{"model": "autoregressive pixel model", "dataset": "crops of objects in photos (Visual Genome)", "train_examples": 123503, "image_size": 20, "horizontal_flip": true, "levels_per_channel": 8, "vocab_size": 513, "arch": "transformer_decoder", "width": 256, "layers": 7, "norm": "layernorm", "norm_position": "pre", "activation": "gelu", "mlp_ratio": 4, "head_dim": 32, "fused_qkv": true, "bias": "all", "qk_norm": false, "parallel_block": false, "inner_norm": false, "drop_path": 0.05, "positions": "learned", "tie_embeddings": true, "init": "xavier_uniform", "residual_init": "none", "optimizer": "cautious_adamw", "lr": 0.0009, "beta1": 0.9, "beta2": 0.98, "eps": 1e-10, "steps": 12100, "batch_size": 64, "epochs": 6.3, "lr_schedule": "cosine", "final_lr_fraction": 0, "warmup_steps": 1210, "weight_decay": 0.0}
Rows from block 3, named by matrix and row number. Rows with one number belong to one neuron. Each number is 128 + 24 x the weight over the matrix's rms, rounded and kept within 0 to 255. All counts start at 0.
# fc1: MLP up (model.blocks.3.mlp.fc1.weight, 1024x256), inputs 0-85
# fc2: MLP down (model.blocks.3.mlp.fc2.weight, 256x1024, transposed), outputs 0-85
fc1.796 [160 135 120 124  89 134  92 106 190 181 118 112 115 149 130 121 145  97 164 161 100  86  67 151 161 134  97 179 101 113 109 146 137 140 140 125 105 114 117 151 167  83 126 104 160 143 143 126 114 139 132 145 110 105 124 159 139  99 121 104 138 162 120 122 113 141 175 108  94 117 152 115 169 166 131  69 167 184  80 169 110 103 101 126 119 134]
fc1.797 [149 137 140 150 132 132 173 104 105 114 128 162 120 140  94 146 177 127 156 122  79 140 148 135  84 141 113 140 118 109 112 138 135  94 151 106  91 102 161  90 143 116  89 142 163 134 151  89 173  99 123 105 155 121 119 120 149 134 164 164  87  86 120 149 120 173 126 151 128 164 146 124 141 161 135 101 128 139 115 125 114  98 162 167 157 104]
fc1.798 [105 152 121 128 123 183 136 119 104 127 148  99 132 150 143 150 118 141 118 116 146 115 118 127 139 134 157 120 136 115 112 121 164 133 173 146 151 126 142 141 113 170 113 119 203 173 138 116 123 129 122 103 140 162  91 122 124 128 141 137 139 129  98 162 140 107 142 134 112 134 153  94 129 113 135  80 161 120 143  87 147 139 168 168 108 140]
fc1.799 [ 84 141 128 142 128 126 122 108 125 111 158 150 114 126 102 145 148 102 157 114 120 145 139 149 124 106  78 187 136 112 126  97 158 136 144 114 154 107 119 136 153 177 122 170 119 173 108 160 146 126 126 141  93 136 131 100  89 157 112 140 162 142 171 120 132 124 138 113 129  99 129 110 146 119 153 153 117 154 156 153  92 116 144 164  99 118]
fc1.800 [130 166 127 140 108 108 134 107 161 161 130 148 107 135  97 146 140 127 148 111 137 140 139 129 135  89 101 147 110  95 121 157 175 143 160  99 166 114 124 100 128 109 144 147 143 158 160 140 136 120 110 171 154 110 119 127  48 116 155 104 137 124 162 143 119 156 110 131 124 135 131 149  97 155 164 150 102 129 118  98 117  86  92 119 111 127]
fc1.801 [131 122 106 137 132 103 139  95 137 131 143 188 136  68 135 171 119 125  94 155 103 174 124 103 129 107  82 170 159 120 169 138 128 168 126 122 110 127 106 101 127 127 117 151 111 120 129 131 140 128 101 100 154  94 125 159 146 118 169 104  92 157 152  93 118 149 119 134  99 101  82 135 136 113 144 154  90 114 153 117 118 134 140 137 181 132]
fc1.802 [202 159 134 160 134 113 122  97 110 183 122 167 139 139 110 142 137 143 121 123 130 103 159 140 162 102 106 120 145 112 102  95 124  87 123 106 143 129 130 109 111 122 123 137 153 134 129  90 168 111 151 144 120 122 119 105 145 134 111 146 145 121 144 130 126 134  97 136 127 137  90 100 117 143 142  76 146 126 150 136 126 106 140 111 155 151]
fc1.803 [ 92 161 109 137 122 138 112 151 152 144  97 153 128 112 116 145 128 122  92 136 111 119 132 125 129 132  99 132 111 111 115 150 166 149  92 111 107 141 121 159 140 161 148 134  77 164 101 118 147 124 121 121 104 121 119 129 105 112 128  96 149 134 135 139 123 141 146 136 152 135 169 151 148 105 155 150 131  86  84  83 115 102 114 110 134 130]
fc1.804 [138 168 142 136 148 133 147 152 110 155 124 173 161 141 120 119 118 122 162 107 124 124 137 103 134 116 109 130 107 104  92 131 124 135 119 118 131 137 133 128 150 120 115 106 132 108 161  87 126 141 109 104 117 143 134 115  88 137 142 108 143 110 153 167 104  97 122 159 157 155 132 133 131 128 137 157 167 111 135 136 106 120 130 120 115 169]
fc1.805 [120 113 141 162  96 143 132 167 165 107 136 142 133 127 156 116 112 129 108 186 141 118 111 106 111 118  93 152 107 113 159  94 146 101 108 146 116 136 111 100 113 120 129 128 115 124 141 154 130  88 133 129 160 150 127 126 113 128 130  78  91 116 133 117 137 116 147 124 159  73  77 115 103 108 143 160  79 148  65  93 154 132 148 126 145 109]
fc1.806 [152 132 135 130  99  98  96 168 157 114 145 139 100 107 143 151 182 101  97 115 127 137 125  98 143 146 100 158 108 136 126 140 163 155 103 102 170 118 135 134 111 135 110 153 106 142 134 143 175 162 103 109  97 117 130 174 101 114 122 117 134 123 173 122 107 157  94 160 112 133  95 130 165 123 119 156  92 117 116 126 119 128 151 123 175  98]
fc1.807 [105 128 119 143 106 120 119 178 161 114 145 137 118 171 108 114 110 122 138 158  88 157 142 146 140 145 116 138 139 112 128 107 148 152 117 144 153 137 100  90 115 122 160 140 103 100 134 117 116 109 120 114 144 136 134 144 140 164  91 117 159  82 140 138 105 141 126 109 129 160 129 151  91 117 136 135 103 118 133 120 139 130 152  88 133 191]
fc1.808 [141 151 118 186 171 152 176  96 108 160 144 139 125 108 115  99 164 121  93  97 151 124  99 103 101 141  89 147  87  82 139 139 169 150 149 131 128 113 139 108 163 140 140  86 134  92 140 139  82 116 118 152 143 137 113 131 112 171 136 150 130 222 162 109  77 127  87 141 127 135 141 153 134 158 124 169 109 130  82 101 141 122 154 146 131 139]
fc1.809 [145 154  94 149 105  99 127 121 176  99 103 165 142 129 143 131 145 112 134 158 108 158 141 149 136 130 141 107  95 126 115 181 149 133 105 131 109 127 113 163 148 108 174 138  93 133 137 147 152 127 162 149 137  60 161 134 155 128 125 113 152  86 152  88  93 139 160 139  85 110 156  97 112 143 171 117 135 148 125 107 127 116  90  78 127 130]
fc1.810 [139 131 157 130 132 135 161 128 151 140 117 163 117 137 125 110 146 127 131 131 119 130 140 125 120 155 118 126 138 140 117 139 138 152 146 129 120 110 145 140 146 116 127 144 113 102 129 116 150 102 128 128 115 125 164 135  92 127 130 122 137 101 122 140 134 129 145 133 126  96 146 143  93  95 105 153 145 125 113 112 116 111 122  88 110 158]
fc1.811 [143 138 158  88 126 132 139 115  79  87 151 110 116  91 120 122 169  92 118 143  90 110 146 119 110 154 105 107 109 125 153 130 158 131 121 139 102 107 147 145 144 142 106 129 117 136  92 168 145 117 120 102 129  92 157 143 116 123 135 158  92 190 143 128 100 114 137 162 133 127 102 114 138 142 107  88 113 159 142 172 121 150 122 163 138 111]
fc1.812 [133 144 122 147 125 123 135 131 136 138 128 132 115 141  84  75 163 133  91 132 148  98 132 108 138 130 112 100  83  93 128 163 121  94  95 148  71 171 115 124 135 139 199 119 103 131 141 120 111 147 118  89 145 119 135 176  88 125  85 131 124 185 109 191 133 155 123 127 131 183 141 146 115  89 151 103 143 167  91 125 161 134 101 145 144 118]
fc1.813 [143 138 134 122 113  92 118 137 138 124 120 129 122  67 143 155 120 120 113 145 150 121 132 156 160 130 141 131 103 105 172 127 133 108 120 128  67 136 125 148 122  92 109 123 145 119 137 147 146 144 113 117 105 156 160 125 134 117 120 103 125 131 141 150 117 130 140 130 127 103 131 100 144 126 103 126 122 119 115 128 141 141 138 111 162 103]
fc2.796 [109 118 114 125 173 174 119  92 145 165 129  96 115  90 121 160 103 156 105 125 133 108 144 109  98 158 125 150 105 144 129 147 148  95 104 154 139 140 180 147 124 113 153  99 102  90 124 157 117 159 129 122  96 145 117 144 137 146 156 142 139 136 148 182 117 103 120 139 137 138 121 130 147 174 131 133  71 148 149 113 159 109  67 130  94 164]
fc2.797 [142 108 104 124 104 136 146 116 122 127 174 181 157 172 140 113 103 140 113 133  95 145 148 125 111 139 159 185 123 199 143 176 123 130 132  84 133 141 111 122 151  99 145 114 151 133  64  98  81 133 111 137 112 116 128 158 105 141 117 120 131 170 156 108 144 127 166 126  91 106 131 125  84 101 119 186 122 134 154 148 147 126 131 133 128 120]
fc2.798 [133 146 143 128 120  91 135 153 120  97 116 147 122 134 135  58  85 111 160 118 113 165 141  71 169 113  92 113  77 149 134 116 116 114  73 116 158 131  96 170 102 109 110 167  79 101 145 116 124 135 127 153 143 132 146 187 129 185 105 154 150 144  77 147 126 119 132 104 100 135  95 118  89 147 106 159 157 123  97 121 137 129 139 127  93 167]
fc2.799 [155 111 110 110 153 112 114 114 130 133 131 123 147 106 134 131  86 127 125 136 111 149 125 127 126 124 105 139 179 144 128 143 155 130 156 134 106 113 136  99 148 159  74 143 127 133 130 136 129 120 115  99 123 170 133 148 128  91 141 141 132  73 150 127 124 115 116 164 105 135 146 106 145 113 109 153 143 119 138 111 150 148 126 115 106 126]
fc2.800 [107 156 103 130 165 120 138  78 121 130  96 141  94 112 157 122 165 103  70 126 157 136 126 118 168 149  72 111 136 131 123 165 141 137  93 107 115 138  82 140 105 154  94 131  86 127 112 156 145 123 105 134 128 127 129 137  87 115  77 133  83  86 117 138 144 127 128 114  96  85 113 132 118 103 123 140 131  94 125 143  96 163 136 101  96 147]
fc2.801 [105 109 100 134 104  98 110 152 122 139 138 114 137 134 132  95 123 136 114 145 133 129 100 121 107 150 154 166 126 142 136 131 173 102 147 103 110 136 118 138 140 170  92 108 138 121 127 124 131 125 107 137 159 131 116 128  87 120 104 128  88 145 125 124 120 159 107 124 133 115 174 139 102 108 124 138 149 120 111 131 115 128  92 130 145  77]
fc2.802 [114 118 162 100 131 125 127 131 122 135 148 141  99 129 153 111 146 104 150 138 112 156 125 106  63 161 149 117 118 114 124 122 167 172 142 130 136 140 116 104 100 148  80 122 129 108 152 148 128  95 119 139 120 169 138 106  98  84 101  96 137 118 162 129 157 110 105 133 124 139 145 156 139 113 142 124 155 132 119 113 174  98 145 169 136 136]
fc2.803 [101 121 104 139 155 125 133  99 127  88 141 150 127 110 105 174 140 109  88 158  88 119  96 103 110 121 105 118 108 136 104 132 113  78 112 125 137 157 119 103 145 105 123 134 162 145 108 149 124 184 149 129 135 150 138 114 146 145 127 123 130 102 154 103 139 149 166 109 116 145 142  96 124 148 148 155 145 140 113 105  59 131  81 150 146 141]
fc2.804 [126 118 132 131 139 134 159 145 111  93 107  98 177 150 135 165 147 120 130 116 158 144 140 121 126 123 103 118 166 116 132 124 151 151 130  88 108 134 132 132 110 143 104 152 153 137 115 136 136 149 124 131 127 118 103 130 134 145 103 133 147 135 124 137 118 137  95  67 161 124 121 136 141 144 138 118 143 105 138 104 170 107 126 171 110 126]
fc2.805 [113 143 138 120 127  89 162 119 125 147 140 100 138 140 110 125 128 107  89 117 150 142 105 160 145  76 149 145 152 164 144 101 160 130 129  89 122  97 152 122 134 150 126 106 174 122 113 120 118 128 101 105 148 111 115 120 136 119  85 149 122  92 141 143 158  91 158  85  70 149 165 149 118 134 106 124 148 153 148 133  83 133 150 106 115 149]
fc2.806 [133 112 126 158 162 103 126 130 118 159 137 138 143 143 147 166  99 124 106 138  99 100 130 110  76 135 164 108 159 147 120 119  78 137  97 143 153  97 106 138 104  97 135 127 100 133 157 127 144 131 142 123 169 155 134 120 165 135 175  99 111 119 107  84 142 109 148  88 125 121 158 128 142 121 125  90 100 156 114 119 133 120 140 124 154 106]
fc2.807 [ 92  77 126 145 112 116 102 158 151 139 156 140 135  79 133 119 149 121  94 155 157 125 105 110  77  96 148 147  97  94 124 119 147 149 154 159 162 106 148 134 121 101 117 122 130 119 143 122 160 120  75 109 158 115 132 132 138 102 138 153 151 126 104  93 128 133 115 162  89 147 174 115  99 100 169 163 126 123 119 144  86 139  88 127 131 113]
fc2.808 [117 136 155 156 158 157 136 129 103 121  85 160 121 113 144 106 119 117 136 123 134 122 143 163  76 145 153 167 149 131 174 118 144 154 172 125 187 164 118 107 162  99 179 139 104 140 106 107 126 151 127 115 164 117  98 139  92 118 136 112 126 126 133 121 112 112 144 109 111 174 134  54 137 141  94  95 132 114 118 140 117 129 149 117 114 120]
fc2.809 [139 137  77 124 157  73 106 145 105 148 137 135 149 142 116 149 121 161  79 150 115 110 121 170 144 117 143 129 124 145 129 157 109 123 142  97 134 142 114 111 159 151  99 121 132 115 100  91 126 143  99 131 112 149 136  89 153 140 136 136 158  85 144 136 120 139  95 131 134 169 125 185 129  91 122 140 113 157 121 126  38 144 131 152 113 139]
fc2.810 [156 128 113 140 113 152 127  93 137 129 128 112 149 170 108 138 107 133 135 126 105 168 118 149 110 133 145 124 151 132 113 116 141 149 117 108 176 106 109 121  95 127  87 123 170 143 130 130 102 126 131 124 108 128 160 133 136 120 158 149 146 128 109  91 110 130  88 125 140 162 134 121 133 156 132  92 170 148 148 150 117 119 124 149 130  98]
fc2.811 [102 124 116 128 124 121 109 120 129  85 138 164 116 169 130 119 127 127 123 118 164  83 141 111 104  87 130 122 162 111 129 160  90  95 174 137 166 128 157 108 132 131 165 123 106 138 110  87 149 124 141 107 140 149 109 122 145 130 137 106 151  92 107 111 118 110 115 126 122 174 147 121 139  89 136 106 136 152 141 130  94 117 135 106 128 111]
fc2.812 [134 123  97 114 122 121 126 129  70 119 121 108 138 165 119 121 129 137 141 154 130 168 128 123 122 155 133 137 172  93 160 156 152 157 142  91  84  93 104 134  70 127 101 137 144 110 114 104 132 113 104 162 139 113 133 133 100 117 105 131 167  81 122 135 159 145 139 153 108  91 156 137 111 161 106 151 132  98 165 115 101 143 136 138 140 102]
fc2.813 [122 122 151 129 121 116  96 118 145 136 119 141 149 147 113 133 118 140 153 111 149 117  89 123 131 150 102 123 148 118 112 163 164 125 123 106 148  79 155 101 113 137 116  97 151  97 118 139 157 103 131 179 136 109 143 137 146 131 101 109 139 123 153 102 125 131  93 111 102 166 179 159 107 103 152 112 145  94 157 137 152 107 146 125 115 134]