{
  "model": "autoregressive pixel model",
  "image_size": 20,
  "vocab_size": 513,
  "layers": 7,
  "hidden_act": "gelu",
  "head_dim": 32,
  "fused_qkv": true,
  "parallel_block": false,
  "inner_norm": false,
  "drop_path": 0.05,
  "init": "xavier_uniform",
  "optimizer": "cautious_adamw",
  "beta1": 0.9
}
Rows from block 4, named by matrix and row number. Rows with one number belong to one attention dimension. Each number is 128 + 32 x the weight over its row's rms, rounded and kept within 0 to 255. All counts start at 0. Numbers have three digits each. After the name is the row's rms in percent of the matrix's.
# v: attention query, key and value (stacked) (model.blocks.4.attn.qkv.weight, 768x256, the v third), inputs 0-127
# proj: attention output (model.blocks.4.attn.proj.weight, 256x256, transposed), outputs 0-127
v.8 100:174120118115082089179127112155167097169112066129081133106153105177151118120105098064093138118109105117120130156092145089109144094090188103144115086133126194129134097145101144165123125188156187134084159158131139140130153146103097081154159135094148133140069165125108083145083081068082098100152109165090198118179089162175114128113098118092112203134168121110172141128148167125097119176119
proj.8 097:133131117135121107104166121123097158092135113062155137142124093172143127061119113095134119108123100169140130135123143092081121080141086158153088104160091144150101104159158149116179179164131180160086141173098075137115063103111118119170189121172137162154101131139115089152117172174143149124128115161135202140166140122140162198102173115147107180122152160129158066156118107102093103143172
v.9 102:122116099197148101084156121134106120113128177159110091155085148179151173110088109150083134204094129113082167137165114119146113198135124101085165112120148142109110109050123160182111144134088201141112166159135097171177079131132108139146110172151134112172152113154167097128133116096064130131137199142175107057129153183129092118093093149087146162106147135136137118131099124168087131110115
proj.9 100:119060113107130142091122105173154135106136146140161154077152156152106125169154119094106123112181162140085158091180171117140110157183092103115101118141098126152135071104119137100120157153181145143109069120086103128115128187164130163088107175090135159095121102180051139145155093122093112099185134039080143181075183143101175147145114128152065096144097104173100120151169099131124182086160
v.10 118:105157184148116132102109122216143112130104097107115100105161163181080177135117138164175125135149215064149144185097133182154123153108110145127144197081131068147156103135132143156126161107106094087116134222099153130125093092146118118110109172136167140097104136156112128139152139046146138156092123150150129159143108162100093188111137154066086146140132112187119154167178166143066076080136
proj.10 109:085140149183127176098104169100149118127144148125134126162094101135100101105128156105072210140143067154093141154143156126092173116104089129122177098145163120102074105125182098078105154075119150140123111171113085160166063144094134129103173090197125114177163097094121127179134106113151123167129169049084145095125096115158086089142136186101101091105125155145117124127123161148156141111164
v.11 105:139116178147089099161128114085154098173152159070122119140156164151154159105135109084122084080096174070094084157100150148112168141116165102115112168145145141124095100136095110151094131103126159130118121132085121154106160079123167158104119115137138098119142093154111113145128097117161119063128159129163100099126056124169106172115178153111150115174083113118158167131138079172129089137158
proj.11 100:142138172204152090133128092108150142139136081089136135138100160137136175128136101159095124115149087098087120076137162127107139158150096166132087118100171151168106163178162172169131113098085096090092127106117127129083098140083099126131132133165118145096167145097123121147074176209147168118141179148133208100123124103159123138125112172160113114142157160172179065107119084143114182138143
v.12 090:124084111190086127106190080143145163131126101104096158095113160113106095130062168115130076124182123132139126134126142127173072068103129111132130136107118081139109157099133159123077176165126122109155090111122096168142142128135165148070179064092165078172164087176202148093146144192164134096109130135113125110128136131111127134131190141101138113140128083083129075131183138089200140164125
proj.12 097:136168137138093077166173104109108126167134168093125082103153124172177113109176180171192175179159103134112161097182109165152136183159140099105104138124116090153155124109109115115113130083125109105134130167162182124093095058092147148127092118082089158098140074076153152107156108081121103179060149135110157134084106098129147130188108151071121148163054097161078138187124064139089144168092
v.13 115:176183123147165117118090170187137123153103124172107144087155128137145171165161169203176105148152176062076151139066094181142115171130125115078076162151118150160150131137117126148111119106122103127147141168129158133129113068076101065115125187096140136091111128062137113159170112112107141142180139133098097104105101157177109211074114136083114174117126102146118160130088131167088074076123
proj.13 105:095097100159156119067081167061146151142124119105164155129186088184152136089155114058137138123106080095074197090087115095145121100115113136083181098163141093156115137134117082149163167122106144187089165125155092133124090181145113059104159117200099145156122139146098126174122120186092121165123099086081078108164111095116137124150141088153126123122128132167129091111115119117164142144180
v.14 110:110176131054154121170164127097147157151179183131098175104176102135093177120096137088196163094122132107156142121154152150127110061102189143075119158092110106061089096078118125184141151090125120132096155153151142123125109180153135137082122148085105120154152190125188188154149146104140201102100105100139117234094149111064086140105146123135122169170119156147160115130092110144128124145052
proj.14 111:136129145124092140172090139160135098125120161149098120197141172148120098094104138125137107142148157186122076095120158155203106153138089136151104079162104099074111155120111152064107120096186110155147093174074141058120180143158174168161078112090060113080134148065102131143164145137108126137144135103106140104104131089078087208123119159126128170142167113131168172153108117122152080136183
v.15 106:170175150205111153123107137158140066129096126195163071116102096111223115133118159091100127134119124131173124117096121076159109124122127170140141075126136125159174124074156188140122128163073110144101147176103117127099163120102133100135071130110102191070107113185061045080153114146096114147198147128128187101105154153172152135126143153123136158163133137129166158094129130107064143096170
proj.15 101:132080106127165161149120108113092130145072162065187208143146141128073101154180114096119141116170138110093157144089067088129159114103104113140146168171097125122097129083118070166096137143105110131132082119097159186080073134156148127122123151169112155163167127134104156103145105136139146087170110082134147197102184161066149133105065167149083128101082157088113119163174181088185122173180
v.16 104:109125138091109151137148145152130123147133100113139156110174154075143086149153141084154176150116121112148110138106116104110148078119158168134116084139106158121104090149108106170126094142181093118093155064123156171144103150134135121141086122107099129115119146148131179168060188196184096150160056116135143206142093147103116101132131138197170142140139116147120111137119130116120160105101
proj.16 103:116116130110136139180112121152114144099153077115153114130128149125131079122162114148103090082118082136180101080178136177166181143150165120159095186107116141122157151115137176165131069142135145104086157088169168144147194090163126169154116153097160087172137166141138115183169115073121150153064064116174076137124096106130099193137177145186173164118106087152109142170076169137097109147144
v.17 109:129173172081096126174126100139089167092150119102173097125148117125043211150112162145163155135121127167166057151095114192121127131130136187156128184129081174094101131094099129161181163122115126133094142131121130160117023154140133075074181134129145076128138140131084171152144106075167143121126173151114154138104108136108097182078130143092135169143161147141157149143082119077101165131092
proj.17 112:130117093154101133109163170173117086105119169146094093188131153106114101141199158092070125144135118170101138126155150163166136116106070162078122083158165146111069130106146109123136139132170106164135130149155161064142166164132155110175126120203098114084130125141140204099133117178154139098069200123145110085125103159088098134123139106138124144139119129086147137153110160146192067172121
v.18 117:127097091108114091124128108083082157135118164139126115134156143075103148109134092080131130120087161160189123057137140150154146149113094097106138136129111197114134162137167144142177096134110137165138117080076115181139132156126157141086094138052140109174104150162125177146099157154112174119195144150183184081112094066164140058110160154150169176140138158146128146127147106142156123095075
proj.18 108:126134100090143094127109106088149121105049183100124187141154147135103086111166196134209081172144098123087097102083155127168101094159141170117136138182151153100116161200118133165115080234184159152136103080089152140163126158191094148156118134138175127070126129168073150131108129126089136092078128081117166145150123132110118129074108087189106096116123131106159101174105126148162125106126
v.19 100:166075090158117160123151137119121118089157086191167141121165150089153110132183133151128090198182152113163103121148183123165151060094119144161079105125159111171104109121160094167148143118131158089108163147184140124157167169108082137196160160117058158140067172133156150127072159166118131161137090082119135103167144065128100079165072096135120125073135097082156098150154153121083123131157
proj.19 098:165108151094144103081124104149134141146177134099164099111117136098142115107076120124132130138145188086099168160174159141077136169095164133115100150187111161167173173143071145142092111127127150137113133132118056145096077148141169166094127142080101120152165182064091082177142177093091131157135083115088152131163138112175110167084180143187210159109109141130084089177080139119077093136092
v.20 106:126131138142178171127111062124187112177091098133158123170146150074086126096132154156158157106131195132095084146133177097103086217082059095096146071158163174102166091143162183149155093156103147146133142081100118173177193147091101134177097139078168094137114118138107153142113141161137167093154143123131160044164089140111150117120147123109122164086133130125102121155170147087096120085123
proj.20 103:111146133126173109156160123116158172147101114120129123066121081170105115105085166195123109124130129096105186144177101122199118146111149126125167097142134120098157101110135152139156093255108200105113087139097099069140097106126076092107115131098138062187160122152129122183110161097088133145097091124133114101141165160137157107099102144121069157047182189139195085136091107104118093136162
v.21 102:098120136157074158123127165163089158155080145113121111173110174140168074110150149131109118166161126128166155096165149039186120119107128169075106050107151121102086148142159110127121175117164112144119140063127090073156137170155124185167161086135089104116146075184121083091153166189149125164131117133126116085147146154119130089141148087143180115125173120153159142111147100103130090110083
proj.21 094:089158119124167093180145066170147171127129111136133155135117160126140125158168168163151136147160169101085059106154109165098185146088203128166103135090090083142181162123173183140154125072131128148082112119080124206145083155127132157137087125108131148137158167119131180139176161158162099141079073122133160167134150120101173139179141125119100115165153134142129106095170055116090178092100
v.22 110:174110100189137120153123175136075130144097165122126118116095126110077153164177106114119116150194053207108153093149110134134147165146178122147138127159104139099199101117108137120159078153162109182082102111129099083138109107088087085112187071131076137102059122146110101099135175196132096142163171151134180070122088136127138044103123094127149133144133147094154143114130122101132081133133
proj.22 108:112070089068150126118107175135108125114122146115124080073159174149125152127132131126095122113129115163101137112069118133097170129116109125094095127098090148080134146197100095144147078204155156126111125128125149197105073183144183156118179160129125145091135156128146166107135126118114061160065168187112109195090144128135164093104131148161090112169114134153063138111159103095130183118093
v.23 104:139137146147137120116132108174151081139163082114088111156140147121183167176180159131112186140166084147130148111103155112115133206163115112185078096165061158155127127097152179132119136184080135110131100113118170105093150102106138081141128114105109122130138164120133140098165117160142133106168128124118102028143133142176096112134145135168168158098142100171074124149073179146117126103124
proj.23 099:095100182104174108141107135116168191089119203129170146090087123150177077124136157098165106102160078120130191139050127156127141104116121120149102080145101165138127165162129124129106139175105188083165087150160165147081140184141126163112108166130198157104130139130113088149082133127077115165161080147105135204101143130091094106106152099152080158153089119159127145158129145086167141109068
v.24 107:127089173116140142126161090139117149125102085104107129139085111100176103085116118082119140145108116156135187160117177096131130207167057105092096106169127111108104152190187151138124181103101125143115150142129137146132164146135142192182151118091157127125183079117125085100072087121181107070112136126168156077108057163161111128158180108145120104149133102134107137085069071150182072148128
proj.24 107:127126105126122094125149043129086141068117108131104127170114144202109173110122091157140065093126171098162074135155161139102093111137085163158092136120111138176162170131148159164103132121102184165166134092132155143095117142152068120082148137141127126131125087125205134095129140171089164124159124137103192184176112084099154132161099108141151097111177128116128156066131097079116179169107
v.25 107:169096167130116140117081100147086140115098150173197100110139134139170082093191161123116115073079143159184166108128131145105142155151123083179111125108095079145120152150153122115070152125154085118132097148178140097096147127188158148107170132120124132133162098133164091077170101132155144082190112112123137104103134130142155125149102150132144141166112084141144142095150085153142181125093
proj.25 108:180155129140147122147118088102101105172180161145154115155145152154142132139125169171167148138100133070190137136099105094083137104112147092143074155124124164118098146183175141146135112064093087135150146139119121167081071145107109131094138138113130164147166140113192168149150150114136132111088069119163095117122096145058163170152138077119166097158169084102146164107093097114108139172092
v.26 100:129067125124109139116084095142135112138139131064094165148189096088107169158135093091098116117106158165104121115161171096162084100161054154166126111122128173124155084108181168168125106141123114141160131136165162104178154168096147179154140195068108143117118137123160168117138151096042159117157086168144178076076124068120117068089071114099133105170124109132174167125157140151114178086130
proj.26 105:119128162145128133167115075084163115079128174066107125085155093139078158139081161109166108161169118137102173166106135103137097141129184164109115124147152099153098092134069165168161115143137163139100075109149071111078135093188109109147155101171118084108155198175086089199100109113140151111173126157110157181075124135141118132082137137125094098177153115081135072129107080112156081070113
v.27 108:150117101091116162190087133124135083150138138205110095094073059166155152130149149197165126114108115230138153095145150156133124173119161096148093141147127165071118154095159139092116097129078112155103162135094145155071106129114137068167152174113132104192146156123163129139148095142100149154136194105124067135170171104122141161111145096132162166111160152128121135163131161119145094158100
proj.27 105:121072104091115141127096095134162123116062141101135152125191146084188094094158078057117103183148102078175164160052183149146129159155129110129126101150114172125091140094100128142140166107183129117106091155165122120070102191112166135072115153116128154105135168131117148056132110174081110117127100154124132108132145094136168160099073069158203142112114087146125159111119146151173078161116
v.28 089:104099132173099109133152133115102177114127131087157136174087086137095179104087103149122161161092116129133154113094190108152129110145112105089195091108081145165161096131169166173150145082089169131126132094156153121092154144108154167083089130162086137077099141175147142100113119148105146150168073123122146167112073134151135090138053088138109136163086165100127140124093152110193090188066
proj.28 096:063123084124156144111148137117152145093069124113058111106105116172161183139131185160118145077100110181129092118164089145142090132148169108193115161121070184130161092100111065085155186115143101104172118176168162083157148075176082146160128154082078148118104152097135124187101168089139133106059159099108154111077188115139177118105138106099156120184104163093067136126083142137147134095105
v.29 102:109113090095174105097136104154108139130153117114088115155210117148116144111119153087129138108147102137174118083150114120155118149125055090161158063169103197108117142174214108100163076117167175185126120159074160144109156144068104194161122149093138100171130148180105194080122145128053112116169077106125105049145125116171084175083159122129130191153090113153156187125116175112064126119160
proj.29 099:081118101159180114138166066084143133117097131165116177128147068117138078125125159161109170129176104067140146134144123105107120130151186129074142178178083138085102113191104195136087161196132131148156095096124119090140109134138118133103138138133160172102123149094093166077135095142129108101186148086110066139087117124078088121057089119180125136155131122093129115176093090153163080105072
v.30 105:143147133172135153134128129128133195112168050124085096142159118124135112146080127110115168189154104160173154140136105104093174127113136158145181074180087156081148144142092170159164107137160117086115124098125124103093119082079108121156117176110151137096109115134178163144116101191162177137132116152135123157188091124145162076152113127102192173166174124085118142093144184082102097119144
proj.30 103:171101151127052141167134120161140135127069108093117127078079114112120163126146100137127106122143198161135133157099151169144103073182107161165157148158120167077182169150105085194106171192167116098157105087075174120112173130180125129149139105095158172128105157093064143145114099080146111175101140128130112132104151109180145104138142089146103124101084176095110138127068181107123081108109
v.31 101:131106070132151129089147099127107163143111105110142112125192140131051164063114144157151117095189148112144135144147126152127116147112073094163145092112130183120124160094111098134121117111141125099120117084149157166154140099145180134103152150105114092146068187133135176134075205150082133185089149085110076076110135084145131118144116090133123161149130129131115131151154180149099105124106
proj.31 103:049080149104083082176162162057158135139121136158116130081178113116115063117178172112084169135179126193098175087153180150100116145091152107076117088100078155091128157191107143156120093127151119097131140156160093104103123064150155168097153155128184104064154115086056112122102162136152084170056133134150111112110095098138095111116107130136100095076155183124150114122104102117110102124090
v.32 095:164090166148113136103160159147090174101099103094145177116110088110183111110095096150163073141102179167119120091178088104149150142152122065109086102099116115148120143162155156183164132093128093147149147163138143122133178151158131109104174112237124091103168088069089174156071092127158120124092163128114048064168101127130151167089077088144156122119151132164143144141088150094098104067173
proj.32 097:169138162156157119140132114100146129120108081131195192091161126105171144152097152169130118190143155144080115108174087140114163123100136149121152162147112198139089183141100122145149130110149097157108167100110178120146086107120088097115150147148095117192095107149131177129139122194107142113193133058185120131154123118125133088064162110165159149124105133173157147120108111076159136110079